config = dict(
    hop_length=320,
    targets=['emotion'],
    kernel_size=9,
    grad_clip=3.0,
    epochs=22.4,
)
Rows from block 3 of a small sound classifier, named by matrix and row number. Each number is 128 + 24 x the weight over its row's rms, rounded and kept within 0 to 255. All counts start at 0. Numbers have three digits each.
After each channel's rows are labels from the 100 clips, of 14976, where the channel reaches its highest value: "band" is the frequency band that holds the peak; "responds to" is what is common among them. Only what is clearly more common there than usual is listed. The data: acted Russian speech (Dusha).
# pw: pointwise conv (model.blocks.3.pw.weight, 256x256x1x1, standardized in use), inputs 0-85

pw.90:116163148127117124123140120134136168142138113144123090170091117136139157118125109125127121135143156078134099099128093131181115127145128165144132163146163115157083106117138153111111103134154134130160093154118117133100159163157135143180143130086131138119076143
band: 0 to 250 Hz
responds to: emotion: positive

pw.117:105145153105148155154136098091130132110096111158137122157105123124148151136152117150121117134161150101152099124121126154117131132123154143152149143157147095095061100141149145103125153108176125152127113112149099097038155136105131133140154168083127150054105128
band: 0 to 250 Hz
responds to: emotion: positive

pw.159:154172120103139113133134076120100178152110116119110148164121135130120132149102139172123142134120117149098128127158118124142130106159137161118096135122126111173132120109152135085140121154138111146137114117128113134158155147137159178169110153140139115100072101
band: 0 to 250 Hz
responds to: emotion: positive

pw.135:147149129148134088117120125118118167158110129118156154170134123120150114126132144112126120124164119096115099102086111108158107132127124145133108126117131139148096118160122160090172139166166135132141099153145097101132153181138119155118119108132167150175095172
band: 0 to 250 Hz
responds to: emotion: positive

pw.249:150148111105149099136112089128098167148120107137129127186129131130154158147142134145152149159097116142107107087177102142166144101141189131129107118073165148136127166126095131145151137157137122130115123134103106130111169166138155147137130164130132133143103123
band: 0 to 250 Hz
responds to: emotion: positive

pw.13:092130139130145102110098145139106157119156123137164135161131153105144140122107096119123160138117128113117132138129120155099134159109150155115150143133137139137126150148168161148116137129170152093136098090142147121101173130145134144144109082120141149105130125
band: 0 to 250 Hz
responds to: emotion: positive

pw.101:131161152137157147100142109091119138161134124158131129126123138114151164161150110160106120136133154111114119136108140141123106110115147149114175135137141120137081128136117116108140164139141168129135128135161131122112145184095146143146119096099131161107070162
band: 0 to 250 Hz
responds to: emotion: positive

pw.87:122138136142143125132130085136136130105124099120110082165098118111139134125110133139108161144111137118121129133159111141139164143162153160165133108070117165165065117118127117116123142101113132094121111158105101137125142125102138087127130069121092127131130159
band: 250 to 500 Hz
responds to: emotion: positive