From a checkpoint of a small sound classifier: 22.4 epochs.
Rows from block 2, named by matrix and row number. Each number is 500 + 50 x the weight over the matrix's rms, rounded and kept within 0 to 999. All counts start at 0. Numbers have three digits each.
# dw: depthwise 9x9 conv (model.blocks.2.dw.weight, 256x1x9x9), a 9x9 kernel
dw.11:497490515542516504451429424462520505559519532425384381539560525523547551464387386528510523510488473427464458466473513565466512478485469507560584513404379445464511546578559459405407536488500517503519414406431527495440542549573488439453466532473
dw.12:552515514531470521515495424519559430522568523515477400485546408519545549487480439482527415542436548427487445479480449478367449424544422480490562542489458503470477480510461531530448561532490418473514506520408539481484531546558509583482600540576
dw.13:490465512490466587564556533460468531460483581534492491498535542493471475502480506501495473420360380490492561471441449365386373484490540547509562455394435538512511512467536503435429530499485510487519510462471492502538527467532572503564564525601
dw.14:538526520528552540486525549456467479490508485500504551481450451484476472453519551545511473560513487459481454590559517550560510519499531494478427499541475504507546429429415450536432445461494502505473494533455514544547448485445406498400449499451
dw.15:494568503556483503543481511495556517544434465507462541500545454514396444434478462500546490484423431474522440594584546544525530538534536507482420512456479483529500501451477525459471486539543524472484582513504550555518533492469516505453525506468
dw.16:553582652588501468457492529484537470511553502477414393505541579465449545511437452502511596529419343418504483526508503369553344460496563494471506419526569469542524463397331433477541488463513515528513524546563562538549448513485555544499509529481
dw.17:509536514486457461519422499508538497462475452491434512504484474460417462491468527537532451560462464477485479539488337373581417455433475478518359472501472481481447522529505538535452519499451486539459543444500495535515513531483554481526510545470
dw.18:519475461481464544525514537511479478453441451424484483483487476464467472447450494508544582578577594557519533488469494532545561530509494480471495449429449482480488565577569533511470500516503487502470429427430392409518550546545508533604512484560
dw.19:496442431422552483446572510460469479420629437513487541521521391513547486495477513494513466592488518445495497455445468548486466410413499481518484564532487518399441457470480470529497479482424427434535576488494463545501424504543562498503489480528
dw.20:504506493571452459490512471525522515575527514527499540493489496552435465496464504479532492564382443498498505458491464618379499509501503468510448566299467459471501496505478584387556476510488474518433608315535480513493487521428642306494460530493
dw.21:513559517513535477472508523594549501487446463456429414505466428524504445428503538493555500445419517454454532577605591303453453484434444456461427496565505514516530511475485482414509484452487457534479512550482527520577442427503545427531513523540
dw.22:553554442544506440533554551552542429492519427493494528490487445522491458498473513503517502508502456479502517460408469633453344406487523460441492405506361450505479467501464517491545434530564501505519463560537439439457500538553496544588452561539
dw.23:471475515517527514519546473484491489457501463517518483551517539507460412535505496536455520485487409520486471463457496314584336448434502485541580395523516503524497471439548393500496407414413546503574448507527474491499498545595472541571455455486
dw.24:579451482469485467435447461531499524528476435413444463576550503479523451421454472458517510545435510432473416429486526493468486478531493553472464569314426402518468435468470433537450555527534463475451540498449511543502494481483523540474565546560
dw.25:489551464517549419534500481427522494483550402538436465447493537500554464521462487483536520476567426513522513466562478490463535452493487502499447532376515504504490478519498561448645489519476477485500580485632445546514494492536534512641419536545
dw.26:471553575623391488542546454422499543605480480467545484529535545615482478456538470520498522522406594468488423469455438358475547525490455504461498602421584486508475493528549502457555505546528463517450498407458511537519435490475538420439469567486
dw.27:450491561551530540503476541464468552492523550501461545458500509478534507495522540472572493399480429464512494395476420261427412482514536482539493379424397515531496476539553472536481563562523469506530495494494534531483493522520493500526567475551
dw.28:535486535563512490478538543504508534586527557462541532587542517533529542505566524535484456467484476483546492483477442424457520453403430565518515513500518502500434494429404465517522560504489490438465515536584624595498467441462511550612591534493
dw.29:548526565504429539449558557487427430505386507404507540544546469500402495432521527468489506533495514512514502437433428452518422375478477530490477597464439470519496419502533541418389453430474461521549553436479522540539466540579577396507537534504
dw.30:567426419447442457401406488500501535466542563547513480515530544480537502507482442506469455476594540515477492456440441378423325447477530415445518520519515447454407475495532531525483509516491502489479498446480377488537471454497533557485459518514
dw.31:571529597558421499482517490435447535533523540462533497500491493400457575454532558524515555525479589520486512464432451456511491501518544444468506496347492539507464435485454436496515514557588492507440449487553516491443521467471486539579509552531
dw.32:496517569602516516419398509540394503489542574494406452541495435487495541435470447458427409498509465532515496498430514512574434421443437514405472460513519428534493552482499501480613557536513494481464540465482530520551543583557517500545572519465
dw.33:412476403399413566518493541438458351381448601562492510482476475403485593488474471511465500540485577451514514461446455419478502503473454556495512547517458511480470516488498525506500531510496499495540484459509496399441531546527572503526546434383
dw.34:504562572602544489488384460568502452476450487462471452542447503439498472481495409427479451529458531523533507533476462408585352478456482523504521448527598418477493475511492525431531504464462537559517526540428488527548503475418438501462523491496
dw.35:517497528540536495497456455421392410524542480507421471547459447490496574470548537458455492484483428556446497417423412438376414442505490484476478480450445502493489449500547547540545441437449571615632582526526486472527592581557513480487465477540
dw.36:525494456438392498533529531507488457470466507517495488487500503461496514500482498538516525529527527510511500556513496493498514478449453509491494473479492498461443528489471417432424472444399521451456428399425444416381538496510519426432465453432
dw.37:496541566592469471499516499486498508500491491491485527549504511538490442465472487510498506565485355545514498477456461319616319491486488531536489413483552519528459534491473451461565472428528521534482392517610486425476594550539483488517458516520
dw.38:518536482596475514530564547494506441505454525473547507483437530454411577448492474549476507509500605509498498462522472441551462488549503501544450532403373508538494516590486574458365515525535426553549557514406522509535464550536511526406547492516
dw.39:467525560470419530444505466523511549468481528474565526509599485449491512375491514549564511544574605436486482441451427430499457448479567507429482588385467566488415501460438449518482529544530543499414449475472547555508460391418508483499566573542
dw.40:578480497544509483540541556528403523543501373506499428549500601567537426509564515424454564521472429514575477467412445483483462485507472533509521547474472514466457534527469503432508545477454525543486573464461518478457491499453533477467522487483
dw.41:451438531594597492447439371497472528588578531460510472537541573510487525545576515513462509509510508523512525432374450433436496469450485542502599569601580598541507451454518520554469454438458439450498471494458424436424445401445482478519467453402
dw.42:507476551538529474532531543396445482474520405424465452438532518498454427492493514433496563448463453441466463499510459530540395420451470505466430488496491458488474434418416458466479477556581440458494506479501487510554434492535500506594577601571
dw.43:507492510481499502498513522509492507498511505499523514552525526526518517531523537572581530557537540541552560590591566566538569535593578586579563588514569534618608575575542596524547558617581554551557579542576545576569564531558574540565562610584
dw.44:558563588559506497476449475523538469470404501499416456563510496444429503479444421508515498504477536527530502426476441508531420442477467522550519483556527478576518405490484490466481504577555373447481524478419441475516447586618467484469581628556
dw.45:487502524495460506484515507469461499426507522410460402510432422443401465400350413528498485542529459484479387504516536502561452397437426454450486386393447349499457449460486489545499503501563450479386393439479470499539434483424502508480523561468
dw.46:572439436469563543518550513537457413462546483472497406568554519509512461364443429549485475495456444416474470476441500488541490442460525573491434393390386463513502510478505500522529548540556481490407469500484483506504488551546502519479563565500
dw.47:513514509514515509510518520512523514519512511511521519532531527534528519524531532569575566560557555554559564587594584584572580576582587586593592581573583585585587584592580578574575578576580584582579579566574571573572580577567573562566566571569
dw.48:576584600638546408444415418471429459504550489546534551446504391411419499543507483533565562561514444452474437489490535534512417514538541509452456494445543531549552494512487504495492458450412493545500491525477493480493468504474483515527571506531
dw.49:488571483441497573520517524505517489532569531485525534432387460451413376448447462472445507433536602540560525505498493465529481482519510574565511470452516507451470504457449423517480520426469512451450493449512501496491528561518529423473497444492
dw.50:533523502423420440447492454530550521498450465473509480495529529523468463488540485493497522485504452437487466455399417430457441358489449531500486420321408480518522556499482470466475528508503522511482537510463598584528488495479511477463542545518
dw.51:545515514508576534494531498513538498477598497511543514477492494458560461511500495478492441478550459508476531467501447460471479423475479468491483465551459471484485497487486483550475471472473506519483486619474492432509502505508492627476522506556
dw.52:520547536483520455482544501427456430468487493464422474514482442405454472457434495520456447495487426524497528492489425454481541457443387429421388365481481453474453543508496546543401496537531512494499491534422473546543484516435441540405415527476
dw.53:419517510471561549442416441400571498498609536472462517414494493519512453438435501484484467438492582366448458482477443438607483392440437439510496576601462462534462424488465497550526465529551465500513545530441470501520461502486506486550473462549
dw.54:565591570573433381395397418632585535498512488456388394428463462396450493559528525533548527497514450489485462549507482474536482450512489516501504428409499556510501542515540553560468443505531499486513500526483440450453506493489540561462506476485
dw.55:570497575545496512416515508486459542547495510489481488581463452458439496489486490449498452562406409525527596449460473546594498433398423539501488422467501455434451585462380463427476527504543543538489426448428524488565489534521512472489535549548
dw.56:559574560483476480491503509512529462444487539464424495525504501501436443486409423600582564526463477450462450515520476395427509405450435454466474378349418553443518529537537511532437490513609508485484479557477427471513479428447534583588488422504
dw.57:474544490496540492516511603517562496533544459502462532544536499503571498443453505528481486491481518421470455460529531541425539540567628450435596682331539529543531457441562494488483548475518610525554573438447503436451523487524515455442472477475
dw.58:506469554524534464477464453542508526513566535459489470482486487480529495421429490500490526510477541509503486484510510470472487469455527495581535462448462448413450525512540493579445449472538577566571463521456448474556540521529459535416444491575
dw.59:519485485481408420397476551536527488453477508400490529450485488409500456404513503501539550432416447468496500500491543475507477437454432419491491486269456508539588528509485479615528477508457471520530481239371480496475486495519511573518454487527
dw.60:491541528452552480484446447425436457431476509527526565478508422471374497504517637481505489552409433491478515577562582450558247468426526452437473509597543451504480521533482539476500455501514526557543517583507464478565451507501554527541515359419
dw.61:505567606628546409454500518457425435501565492551533566472502495499541479511460428476458567550544434446499534451459541571508411451461436457503513616559485474537464502531528493398453471491524513478487575489477521486447483477447483496492521441489
dw.62:555518509491489456480571546529497479467513460518559548526504455512442436492522566528499498479486393436502536508510449468501490498537549458480444504412448532510474389449439476468358520453471476507479551488449495442497472507430501517458472453477
dw.63:522514517527519525522522520514513518521514512516518513528527529530527523528532525548561562560556558566564562585587584574559574583582577592588588581576569584582582583587584582574575580589586591582583586571573582585574580575573575560557567583582
dw.64:483505542560552422492542480548545536555576434447482449519489450460407498474477523582473416395393479499450505538476487585521336439499535569520569581459500418333304568472417466547472503545455555524396486509523482506471494490516482510547511557520
dw.65:582537517475446528438387403516502482448519665563563506523491464447442484488457409529550517523529494518516447445485428393455377436498461501527478517478560514502470555531595544491482500462449497500529567491504434430400506559526542528447514475524
dw.66:471481468504567548515576562496483478531498575567577557462417418501499530511579580484408407497448463525604554478499518483479562551529528486471457424352485512487450483466506506506547529519453568566556582486544522530467521469478539522525506548493
dw.67:476480474564489464431426420499497502512506490468434423567541450502547507379378434510495478476500483474504508468472473498494487463512483487493555543457376364439460499558578521388375405505445497521523493429395398508450522525550508509505435524509
dw.68:513497479472434418477527451523481504512501424504523450536517537510543390538488465533480538502519447524497493487455422398503483562495510460464378559429542524471453498535451449495593520508492464539510528480543510435486511540507514521579491531503
dw.69:576546540564413458482447466578587528536463542571482497607563505511537592607538541453513425485467555544535514467479505566567537491485502406454457463362382389426501477513534510465479507545531474532517547480473488506462542570508521470497499490467
dw.70:550555564558533562402496475510537535545525518417521452533530518532487547448573479490497459498500521397501447492513470470514458352509537489501417443424535426528490572517478499411542465524546550493429441403556459552574500456473468478529500523532
dw.71:557545526525448427467489549530552517472488459484460458571548517453493451496415439491488523455481441493489464456456461528561501445470462536542458450393528480463400523393401504516555550581550489484454510497560531477492423416484540566564585520526
dw.72:561518543493444471527498402517506562612455430491487428544530560510410422509498457504543461490380480478496455505458494390488399446471485516536503549494446537449457569594494516538412548500453516529455449505400524519514437447428495509453505470429
dw.73:558402422434517408398485508478385478489560424442530491555520528534493401394474527518468411465490518374469484464404423509524396499527404502397426598512385473458472528481486460528491465489507505478475516511497440517443546500551537554561496487427
dw.74:499538587436386479484516535481500514397411525473456494469543590430385491527491518448482554516523404453476525517491501387538349494527625539500502375381486453503504497511516512565497468506547438466505514502566495514468450460514496477596469524456
dw.75:491515490520530512521544569493487462501506546514556540476554433438407542578564548481542453440459359442475497532496532506565407391374416478481532591467461469450504462470448386495479494484520492512471459494454501540555520470487513415528562536553
dw.76:452466487460483489519576555407410440473519553570580576390439466477531543537549541474513482511504522505506540451443439482560452418422453504526522487480442454478439485449410409448468519542534506434424457486588581565561476404416487502601563569499
dw.77:550435454501420430365455394497523527467549460521607552459552527506566461491518438510523529514578531537514473406401421293474356440421415524533550531517490506480485453413502493523454516505489482474496562514464484475454501518482495484432513546545
dw.78:517514509505504500460482504510497500460456484489492507524465483479457504474465470493502490478510526525534513524498495508491526483463433554523506519507516497460456570556540520489456450460479568575532533522438425433479564556457497454384345380480
dw.79:532474569525397499433478495542467518460421503450534576543574540460423460450531611438454458488435465469507623445365391403492453427517604521472477441537514514563507502462527469567574536589563473479499445456492499555505568466596554509556529519539
dw.80:456574507458326565479479508494547481457489547535513504435512524399337476460491524530464503518411518533501514508483399405610474468466471427465471557509483527460426510545550603508484559524500473491526579533486564580530452477514584496449546570511
dw.81:548500523497450509526556518505427434548458483497553427512466483574434488492548499527464462488456539520517468469475470414484360570487475434445479460450382547476446434516543412553364575490421474572569465581387575479493518503493496578329534526579
dw.82:509536465424507581588649665460469465387469503508591549475502494430475472505565540463480473397506471485562499474492511478540482506551500452450480441524502532541494479430429416449465492506502542476464392459519491450490520485488428454495479452504
dw.83:537527552592396515414523509506554471537451502385464491514513544542565471416499478550534473591351469581587520442499465420548420522553504461460508444485524507481511516528563554590535497464463484476490561577452512488452455443519425554496480531557
dw.84:556537483450459508471552474524512505449527473446512476520506535446509474491554448489497500453464380495540405500506522454452312500560446471515556519405363531540501525525558473476394474512456477518495394463484528506521543494425465505437517515519
dw.85:523471546580453454542504494508523544584520423487527506478478540567492422459496509497498509481497387490534478432497477367521387507491520466494538450472515563486531475483531525502488532491489502475499438481534526517517506412541394467550547481527
dw.86:523491522464466538506480563545503547466474546517523608506472512420440465445475547522475465445461481410450520552497466429482553476478554528445489423496551475469562505469487407493542436422542513480494459515559437446553433433468444507547440418521
dw.87:524439594474450580493482483486458561475438497456525470503482531552445413471498485566459526533504493498529566554440455415529407508478522523462395609461493491496499525490501598420499511480492526464457565336543484456522509489458560359555542504525
dw.88:478444431542419439437512532444483445498476448508532524418471440434435409514541520416500463440475475483522553500469497485509487453530527524480537514474459472459494509516539547480458519547494467510534521450467506532452543549604585495519567593543
dw.89:576521549445483569524522549559456460464492455471440546557530498521529554526500531497496376527455383465510549543427435428380402443427507481419459508457489484489555533507561481528549482474482447483558543564565545528504419423543572525455515475386
dw.90:497500472397445437515533557458481466504519498510516562517469444414455534525536539492400443441442473482501534459481478420545566538501527466442429444592591487500525427412413497440522496456532434455579523533536526476493457443530562565535531524509
dw.91:555516519456512482415494547530475469424362464359490554546511465474370495470483594501479485476427509530491576509474445502565513492436440486499465426418403436431483468514465493530477502521513447487509561536449577590522392425410519479439573572522
dw.92:555548538593550507527542574470503472413552510431458471505524482409438519499470486495510499416453463506525469448456469611530397469497437486472468418509490512505450442445387472487464511590576408436454434502451489495528471501464450527471561613500
dw.93:521481502512506461493507457517510517521480427477559511489504498495453418501581541456472506512422391479532517526541544481419392460519458441462473468373368490516463388438455399383376522514491454460452448486495564547498429421401393444448487485485
dw.94:464496529584536503435455479498517522563548525504477489473467506573549509505489506471503470524540484470525488443463454438522494454531449477447458368482519472572446530481540430453569433547477523480544335416561461524459524453520345459520481470421
dw.95:440543462491428530464379520518560482511506564528502489501541492541496524489432405557553453543399525515476479565510428298498455457408463526539412538483542505495520511515583600480499491452482507506510552507458469470479540539587626504512560518509
dw.96:557572516475495494505511530541574534483534458524519497515523476490446412483492486520519449542519468534549538460507425385562474487447503407467451524460452494467539527556499556564493462521523534520387541532507522549517542453387547525453503553500
dw.97:378368480525512519526562560558551521519551456425436396601568531517464474381361394572539491477490461473445447573559556490440443404412468493475433391537495505544515491528456563417473492521531436504446475601437526575542484458506487500531525630550
dw.98:476500521506616559513516494508511558588598536502548535536523506505526467458513545553536486530528461498490560428368364398433384409379430472421405473484429492458422485454438484524464536491448451445445510592543506485454364362421489579542489461429
dw.99:529548495511493423465519525507467412371473356507502488512533531498538398502493534510487438497524502583528466474509392425413518576540467489538469456338528513475502470559463500530532444496612493480513452577556405544582504443517362510498375567574
dw.100:474442382311492588591587493459480437434486571542466520505498548510465467481461483450520489522523490517548529451521486461453462464417446448520526514419565502422532474510488526541537508456477500480412551506570506457489472479487513514484491449479
dw.101:525376545516583512448523577539444532547587513472550609526472490529524488425529542499507476506461492520466537485475467470471491505462496482530494462506542468449474537540421445514530462473468536510417470580509463437492505494405364547527469421496
dw.102:516496512461427507538544558438469490528495477560541580523546546523575492522467494474474496481526559538525565446396413422493405413411486518495545489380490519512519545584602485514551519514527533493457477524535544534500471425472485546521550561607
dw.103:482435507533548539533432528471423528481541538483471503542414559429531502510489512510463566382496438543488467453446483460511443481467461500507422399502483441508483499553477414489542506533575469477480383468521483524534489514516475524548480492498
dw.104:550522532427584486508549495497508523430524520522562486501525479463444543524551548519459474563340564491519575433418462409448465432410495437438464571503465543407466498488507541620519508445479472489549557580553495530476502477535542494545523488529
dw.105:508504442339410497520497472512473437542605601440461483539495477441483541432436497526523512513603543439493437430433443450517427414528481453436400588562541458457442481506501545591500401463529477505566585548518450446426478534538617593523456452445
dw.106:521574568523526511487493495472478501470492461542566530467404502485479489571531467459417459408537509510488482478453498475519527491505561504452401394334390439508516482518503395433476478511524557566511444591591519529516521522434423591542497490510
dw.107:500517532525579581509443433495462508502546476496473399519504496434496396513488488521488484502589468564536496507468443453529544469426420481429423392371421407408377510524538469518512526509486508509524443450506499520534490434528479528533469547516
dw.108:513498590560455516517519536452420481519496431539470495499449554538486476573512498530459545586556451503470506535475523454496301472391490497463485503397450419506519554512501541468488508498529484538517531421614524526602528533527535369619495503530
dw.109:494491597602523470497478427463464481575446495522493475515456478475333544461486490521472544516425529450539576462418511449471486486536561447484506464604477501520483429478502472553418506514475393535430429557381438443427465529439478527414456448405
dw.110:507476513472403468439529495531505555498507457493514511512484503533569505497520504524478464499532438410354452419450432381401354442413346507489497497569565517507526516464467435509453524529501576474491474529518494527526559510439404485457471563553
dw.111:559537481486458436550620539447483420472424382512539522534575547478471467538530532505464438421434467536538498489432426431413520497510549486422425416375467423474487476406478444417500522515563530501516399455524552532545530448503421462511548543550
dw.112:458528542591601543511520499432451487526595525443449429454514477407498474470467431464498459471557436371528504443495432448544438340510502537535531508516541484505515523471439465521519462573509500472483520513537399543555487501468513534455456494506
dw.113:597645571481509520466505481484498459474504504496509486519482497432487444505498476464462489468548487505522493456398340418521454501497477451449490435369529508465498522501499481577545504542554470513495424480482493526536528473528482479462449525491
dw.114:454493521480449528528523518444427435428459490450478467456471488422456511469498512510544566439555542503502543418431435428480413380467523491458440490490437464425520533507507486504440472440465508472496555502457490505474555529583678557580594525523
dw.115:423463504500477514474484493461485484560453441461477482499529492518517444489485464542552510547601516547521551416461448441439384378411467490533529490476474498501451519523520562538434451460384557529513515514453423459433564563581503506450433464485
dw.116:475509477389482501492536558449498474375516509490533558477572517389528496538534528525564509347482440548523537479533510356476406526539544500501502442481498579561523445546508519432422492537563446470480492430445460451451479507480540436479479462491
dw.117:593571586556376445473442384482497532504449486536513470537607523394471447436483403493514537489555517475484391400425426413513466492568519474420485505417450478512470442476462458537545540572518458490459445462407463540501490505510471475464499512502
dw.118:556526514504510412499502492597556531472484405405522459490485488440515491445536475507470523402450506484526501465499492357485472511505486440409410374396498526560546588568545567561510538489489541463524500478436400445421572556589509546513436449449
dw.119:480447417366487563572504497507539566485516575512559586516510515424517582539549598536515542479395529489522604503501440369448430473526543499469482479419545514547565465394502530587553521554490502502533477502518470535475398428470479517508393494503
dw.120:550477458436476566572588527460420395441481548576511475497506471452522505502483502493463458487515542526491460450405412482451525555504529487475462425467445475435437471486494453392478542482504487470499481441432522462482533492540570528518527487473
dw.121:525498519464508513527511539458442462390524553517487493436442470491490572488488532471511503412451538499454477473507491541535450490480485491521510450428530587553470439431386537522493528489508454531390424523477569549546489562461443486460553557512
dw.122:533548427507485500499545529480464409444548595477567532510518553483517497446439494586566531469526372421526523480508400469515336372463478521525543472422568465536525528583520498589527460545529491478509548515491390483491511514529479534506426493500
dw.123:537584555468473558507524547507502454450533497449444398531496550516482510471557482456451555597499462483501454483420495487563309551540512539553536543348513508550479520520441557521509492480544484557484519483502599574547477483490578509516544470446
dw.124:527515559497501471437512503467435545450512478509522493518524549477504486554519525466457431513504453536485507373416418370463428469452462453539577512452492551521524478523462419489463376510497534579488479526562409544544417495373432538495340486482
dw.125:464463492411498501526509520431508527492502477491505492478492522492501469443520476478463527490492405444520480491486552515493428438509436569546565515480449495487424555562564551491431503474431557543514519498465463451444572527533501464422391427478
dw.126:509495533499514558505525528402450446479516524510611502467452391425474510492530492461506499383481448479533488522515531526472497508492482502499468397414425476470490549534579493396416509464450488477524480387420532442432496444528518477519558492505
dw.127:517528506447492478552608579515538498472497509580577547446511434441451539568505541496530547371421441510522538513525579468447451494440441531498506410358459534481436482439392406442475542515520484495481485428487546551531523574526468402459535501555
dw.128:564550457543433443560505539505468451548554439496512505524508549434504465472488434471486504489625481528534521454432404340561277374378402513529541534482536496487523514529499464559486471543517486498491500463531415473453497464500549469542508524455
dw.129:501502575465581514490483488460532453499523556468535514418418480448474459499521529456500472500581464427501452527497397466633423454463482474541496491498500496476421466512488515515379556555536498554546414461424486445500565543558500545472482510526
dw.130:600573553521518496382389399488439540547556482445517544495557528557520554476480466533514549508386466426422465519555506539554399441450468462473468519556513484530470492508455486504536476528497464517435474556514565562461513434437512527516497453471
dw.131:540484488489463472489456449484491491533541473510509504498507527451472440475485494488493489492548521545535488440430389357570426443439453505489560557520518516497543485434431414496459468474512494497502564481508534514531469478476500484449537521534
dw.132:516474464446513496521589516522482499474526474510584505455511460505537453536570462487533453528491390509507377486505462553489414500463429433470478564485458557497450439456467503486426566483416485510466530558534590529465453473452535540497559488400
dw.133:549499521522507394421451454539538519530526573513540501424472436440368508400453447532494502558475506428446459479452442437486509460508508507517467478503492469473448447474440439517499527508522449485403460565529601527513538545513522619626609575563
dw.134:486485602483525424555511476447468557462578400633472509485463531528453409509454512547523523562478420525501501489438469426517357431483511493476485516494463447475468488553552523503381463482452543528516564518449448480500506500496523509460420475474
dw.135:516446517593448413452483438498503517586624428514499473517506503545396501481459505501510534521656374498540457472491495461408467475434442504506465539430515398472517449472459451611450482541576541536470498472467451484551539562501501510501527507529
dw.136:464514566465571364548496559518519516465561398550476542516502523450521453531489578509482527447520553499496504485462451421454493472476513477441495455382602407518458494447520442513523387553467496531576453549573448523520459511538453567575387609553
dw.137:635590539523541455472480468514443494506547493506491498475428529587512438479504471476467531515510485431435442470407492440554492519456442516359407492554494523582536551456465450371557467469455513485483445458487521496493477446572518440505498537497
dw.138:412392436464550520541559535550554539570569418419414377527503502537512424378414448492492546587502478461446438488471495478421519496523480512525444539547364457500522518527432405552429486536492450488452496543515499470477477464534537540507464482507
dw.139:480541482506484463445463523510471511476480414381450456484467474507509389439449447518426507682463453410471454533428557414562432503466429518501377447625434432489427489400506560493516518524487511492520523479437478491463546451445500468537520549571
dw.140:465463468466463469478485484470472478473473477482490489484485491485482488492501506494495497490483492495506519517512516515499513516528537539534536536531532537544552558555555553551552558567573553548552549551545552561562541541545540546544547548552
dw.141:454474534524472533500401493518457533593508474432422484531546547533515493461390467469493491427481448400446523491529469469481492405418490516472471467463506480453526503519466457605601480436453494521470476560556463443482518542555530538537418424495
dw.142:579593562554473507547510532558621553575588609595596586510522506473473599551576522449491486487461514487499450423458497477446504512554498477490563536496498555580515483454512504525502509530489478455464501513454518520465584545549548569479544573520
dw.143:507451503396578498536531533465487472367560502505484504483466548454363489427465494566598491607508441457502529585544445423481330445467445464445433545420517512522556524526437565545442511480525495469462496420567530459558501530497548474534524497442
dw.144:518508563546520348522500478494481486480619458542596537435458440433425460445508486550478477479552456475537488489499485400587410444442476509510498586461506443546512521499551536552448481501436500397459570499473508499501502523479566423493557604496
dw.145:528544526461435384442512495526505491532564589442480494551574551434453531476507483532485443455537453450454478412505460365508556521450411544492465531562503483458501449487385419568456452471529479431546513556560511529489448520525597581544519551511
dw.146:516541536535568460492445455480522499581518403432498518581620628599486495474540551533520556595447497477527612426409405417399407466456510488441452510538506500504463409440444472442473506488497419516411376466456439453418445457404442452472415427407
dw.147:550586510460482516518531545479439515470511556456457442577536510456434607508476463558505520428431484455413363526516512550592361416413464475473436540458500445462463490464390542544542463422504456512485461469441534593486416518495559516546564526430
dw.148:544464489425465526502481485530463537454512595535478509531489573440462512539516483450434531422447443388424367500493538528535474490542496472511471437452438445474463533562559537592524547521521472486488517483455482518512488538554557569507476411431
dw.149:524542502413508497468599589500508431433486517425475518555471489438428481351476456496490507409552562507472518501475484523609472382506511520509542538317473527474499479491547526565523549552555538420443496548499527494482513498513476521524527522561
dw.150:541549572561444424462459445532524507538488446474391462498454467518537464425472494480507491573500401493536544484463477381572331502484487526490372461508515473529534524464497492341505475506465515560574515596470482512511493517457467568472540510482
dw.151:515546537464300534476501513467486491421390509486500506482471478378437524522496490493468495451454490472472453488533558539430586536531536528509480399337448488512498486493496464325514506567557462505507392330462492514512490513468447483448506499478
dw.152:464478479428473459461504424534563516536510517420529457462472558535504527381531519502534554486432542462517538559505610541566569519582583366469463514502473444488478421509491512463470530525538465437446521489456479440495442457497540492462427455436
dw.153:471610466441462516421460519462514498469529505493518454372428531461554514490463443446498443562521504409481487475514487404586451498525500437438432444603490467566483489437475440485511459454424482508480466384455509521478469557517506483477480475527
dw.154:505450479501525477503534571443410482512596547451474510511439556561604553478521492505402470510536474457518542496448491464471513525468492502451519526546508458483455484437479523540541583467473462440444522480592571522463511457454492448623603537452
dw.155:512466484513402502483472493521487532517477523479480486514450468501405459438540518513540511475460486499491497531500464481503412514502533543490465481562387465465576513439416521608501522488545537452425507537504537521550565532520551533521518582569
dw.156:554490530532521479488483496530489487480525512466476488513480458422527518502498536468423451475504524519480510470441479482510493525570545516499480466561514566552529478504481494578541617591545536553515531508482525532498564519528501442477541576544
dw.157:410406472427533546551553539509528573570513398454489416479481463458517434415472481506510473486424536494451487506454471462408564535544540488495520497556391508477486465481506415601499493479475518570560396588556520468435495515503360541606483492474
dw.158:530519567569534461508511509497511481490526431478519537457543467502411406531501550514475511607489528520501450401418428428546397398386411544494568528482510470465502476457405439494486556573491588502525562524552488491453532541504492482383491529472
dw.159:516565492479449370436578576509442511517516433507508510548498558569519406471479527511502504460547583496416467547432423420580407511450460478469503591500518520480526597456559454455447453516524445505470454508536547536494476479552377516563464541470
dw.160:513586559504486508489492566563552500445442511474536565584521456463382493505534584525520490530457384489450479553444464437488428496433410472461452485549579481542516492521508399414459465512531475568556490609554418478577477425465444520524516531496
dw.161:480551593554527454483571550556590550513566451429526526561570575436478433432457459530521543477441533494423477475455552508472436534467498585488486656362353530570471397414468446519467536562599534498486560521465482541545518481472491509509596582549
dw.162:499433503578445540478590503523500545571517575560576527493507481413481423523543553501492399408472468512443470494458499450489479566512593518478504435432450512493498442485524527441451535498542483527504535398420509435480424504454516429447527446478
dw.163:511517509548504537517498456553494538516478524516487474486493490483526521472423409432476506412422457468416459375397485319426404441390451468504581482518475521515498480465602568565477479502423483480560533485465441468456531514556529521526539518542
dw.164:513552557535561510467467448534573549528606449504448458526491543503502429488496479492441469477503381437456457484459457469594449484447486501472486577463435482558492535482507552496424432473457488503485484499465499560520452423444452465460494517480
dw.165:524517452429477490533540585418430436504588490457530588442504476491422451420475589478481499533562485508529521491538427455608368365453502467505513477379584502498496458446505556576522491558495530484489482468528451509509505473495438450477524536555
dw.166:564565522511552504516539479514525487487551489489520470510515465502552414481480467518528503455528399413443438422377418436412390365383403515521487501516395470435423549538522518593488532503505511510488495525477535539529529546479471541456515488492
dw.167:424480532560415514568523432495508466513558467597493486545506510575470490528482432552551499569504505570567490548508451297559393469470436519547459561342501474524524496498540577398448477487461537463497525366529527498571494480469534464570562491527
dw.168:548531545525487517494524531493487440489493482487459463554580545561557475457525486468453496558398444465463537449417416435613479475447466492437453385385453487498528501531525482522509482475522525515483450421470513506497553573521471511448512542505
dw.169:500486475491506569475501457470503483484495583498483441453489462444507562510512489413462441414477552512547515408478456428500546519519494469490442447536534527504520374470405407528510531508540397467399430535539569559540419482392448572543581566556
dw.170:537454455483528632478553471472501359470472572508558483494541447532370487501520508524548424557454493491526534536578404382439440455399424457531375580539540505479486479497494547601508507473466521521511541517529514440506505542461518464567482435512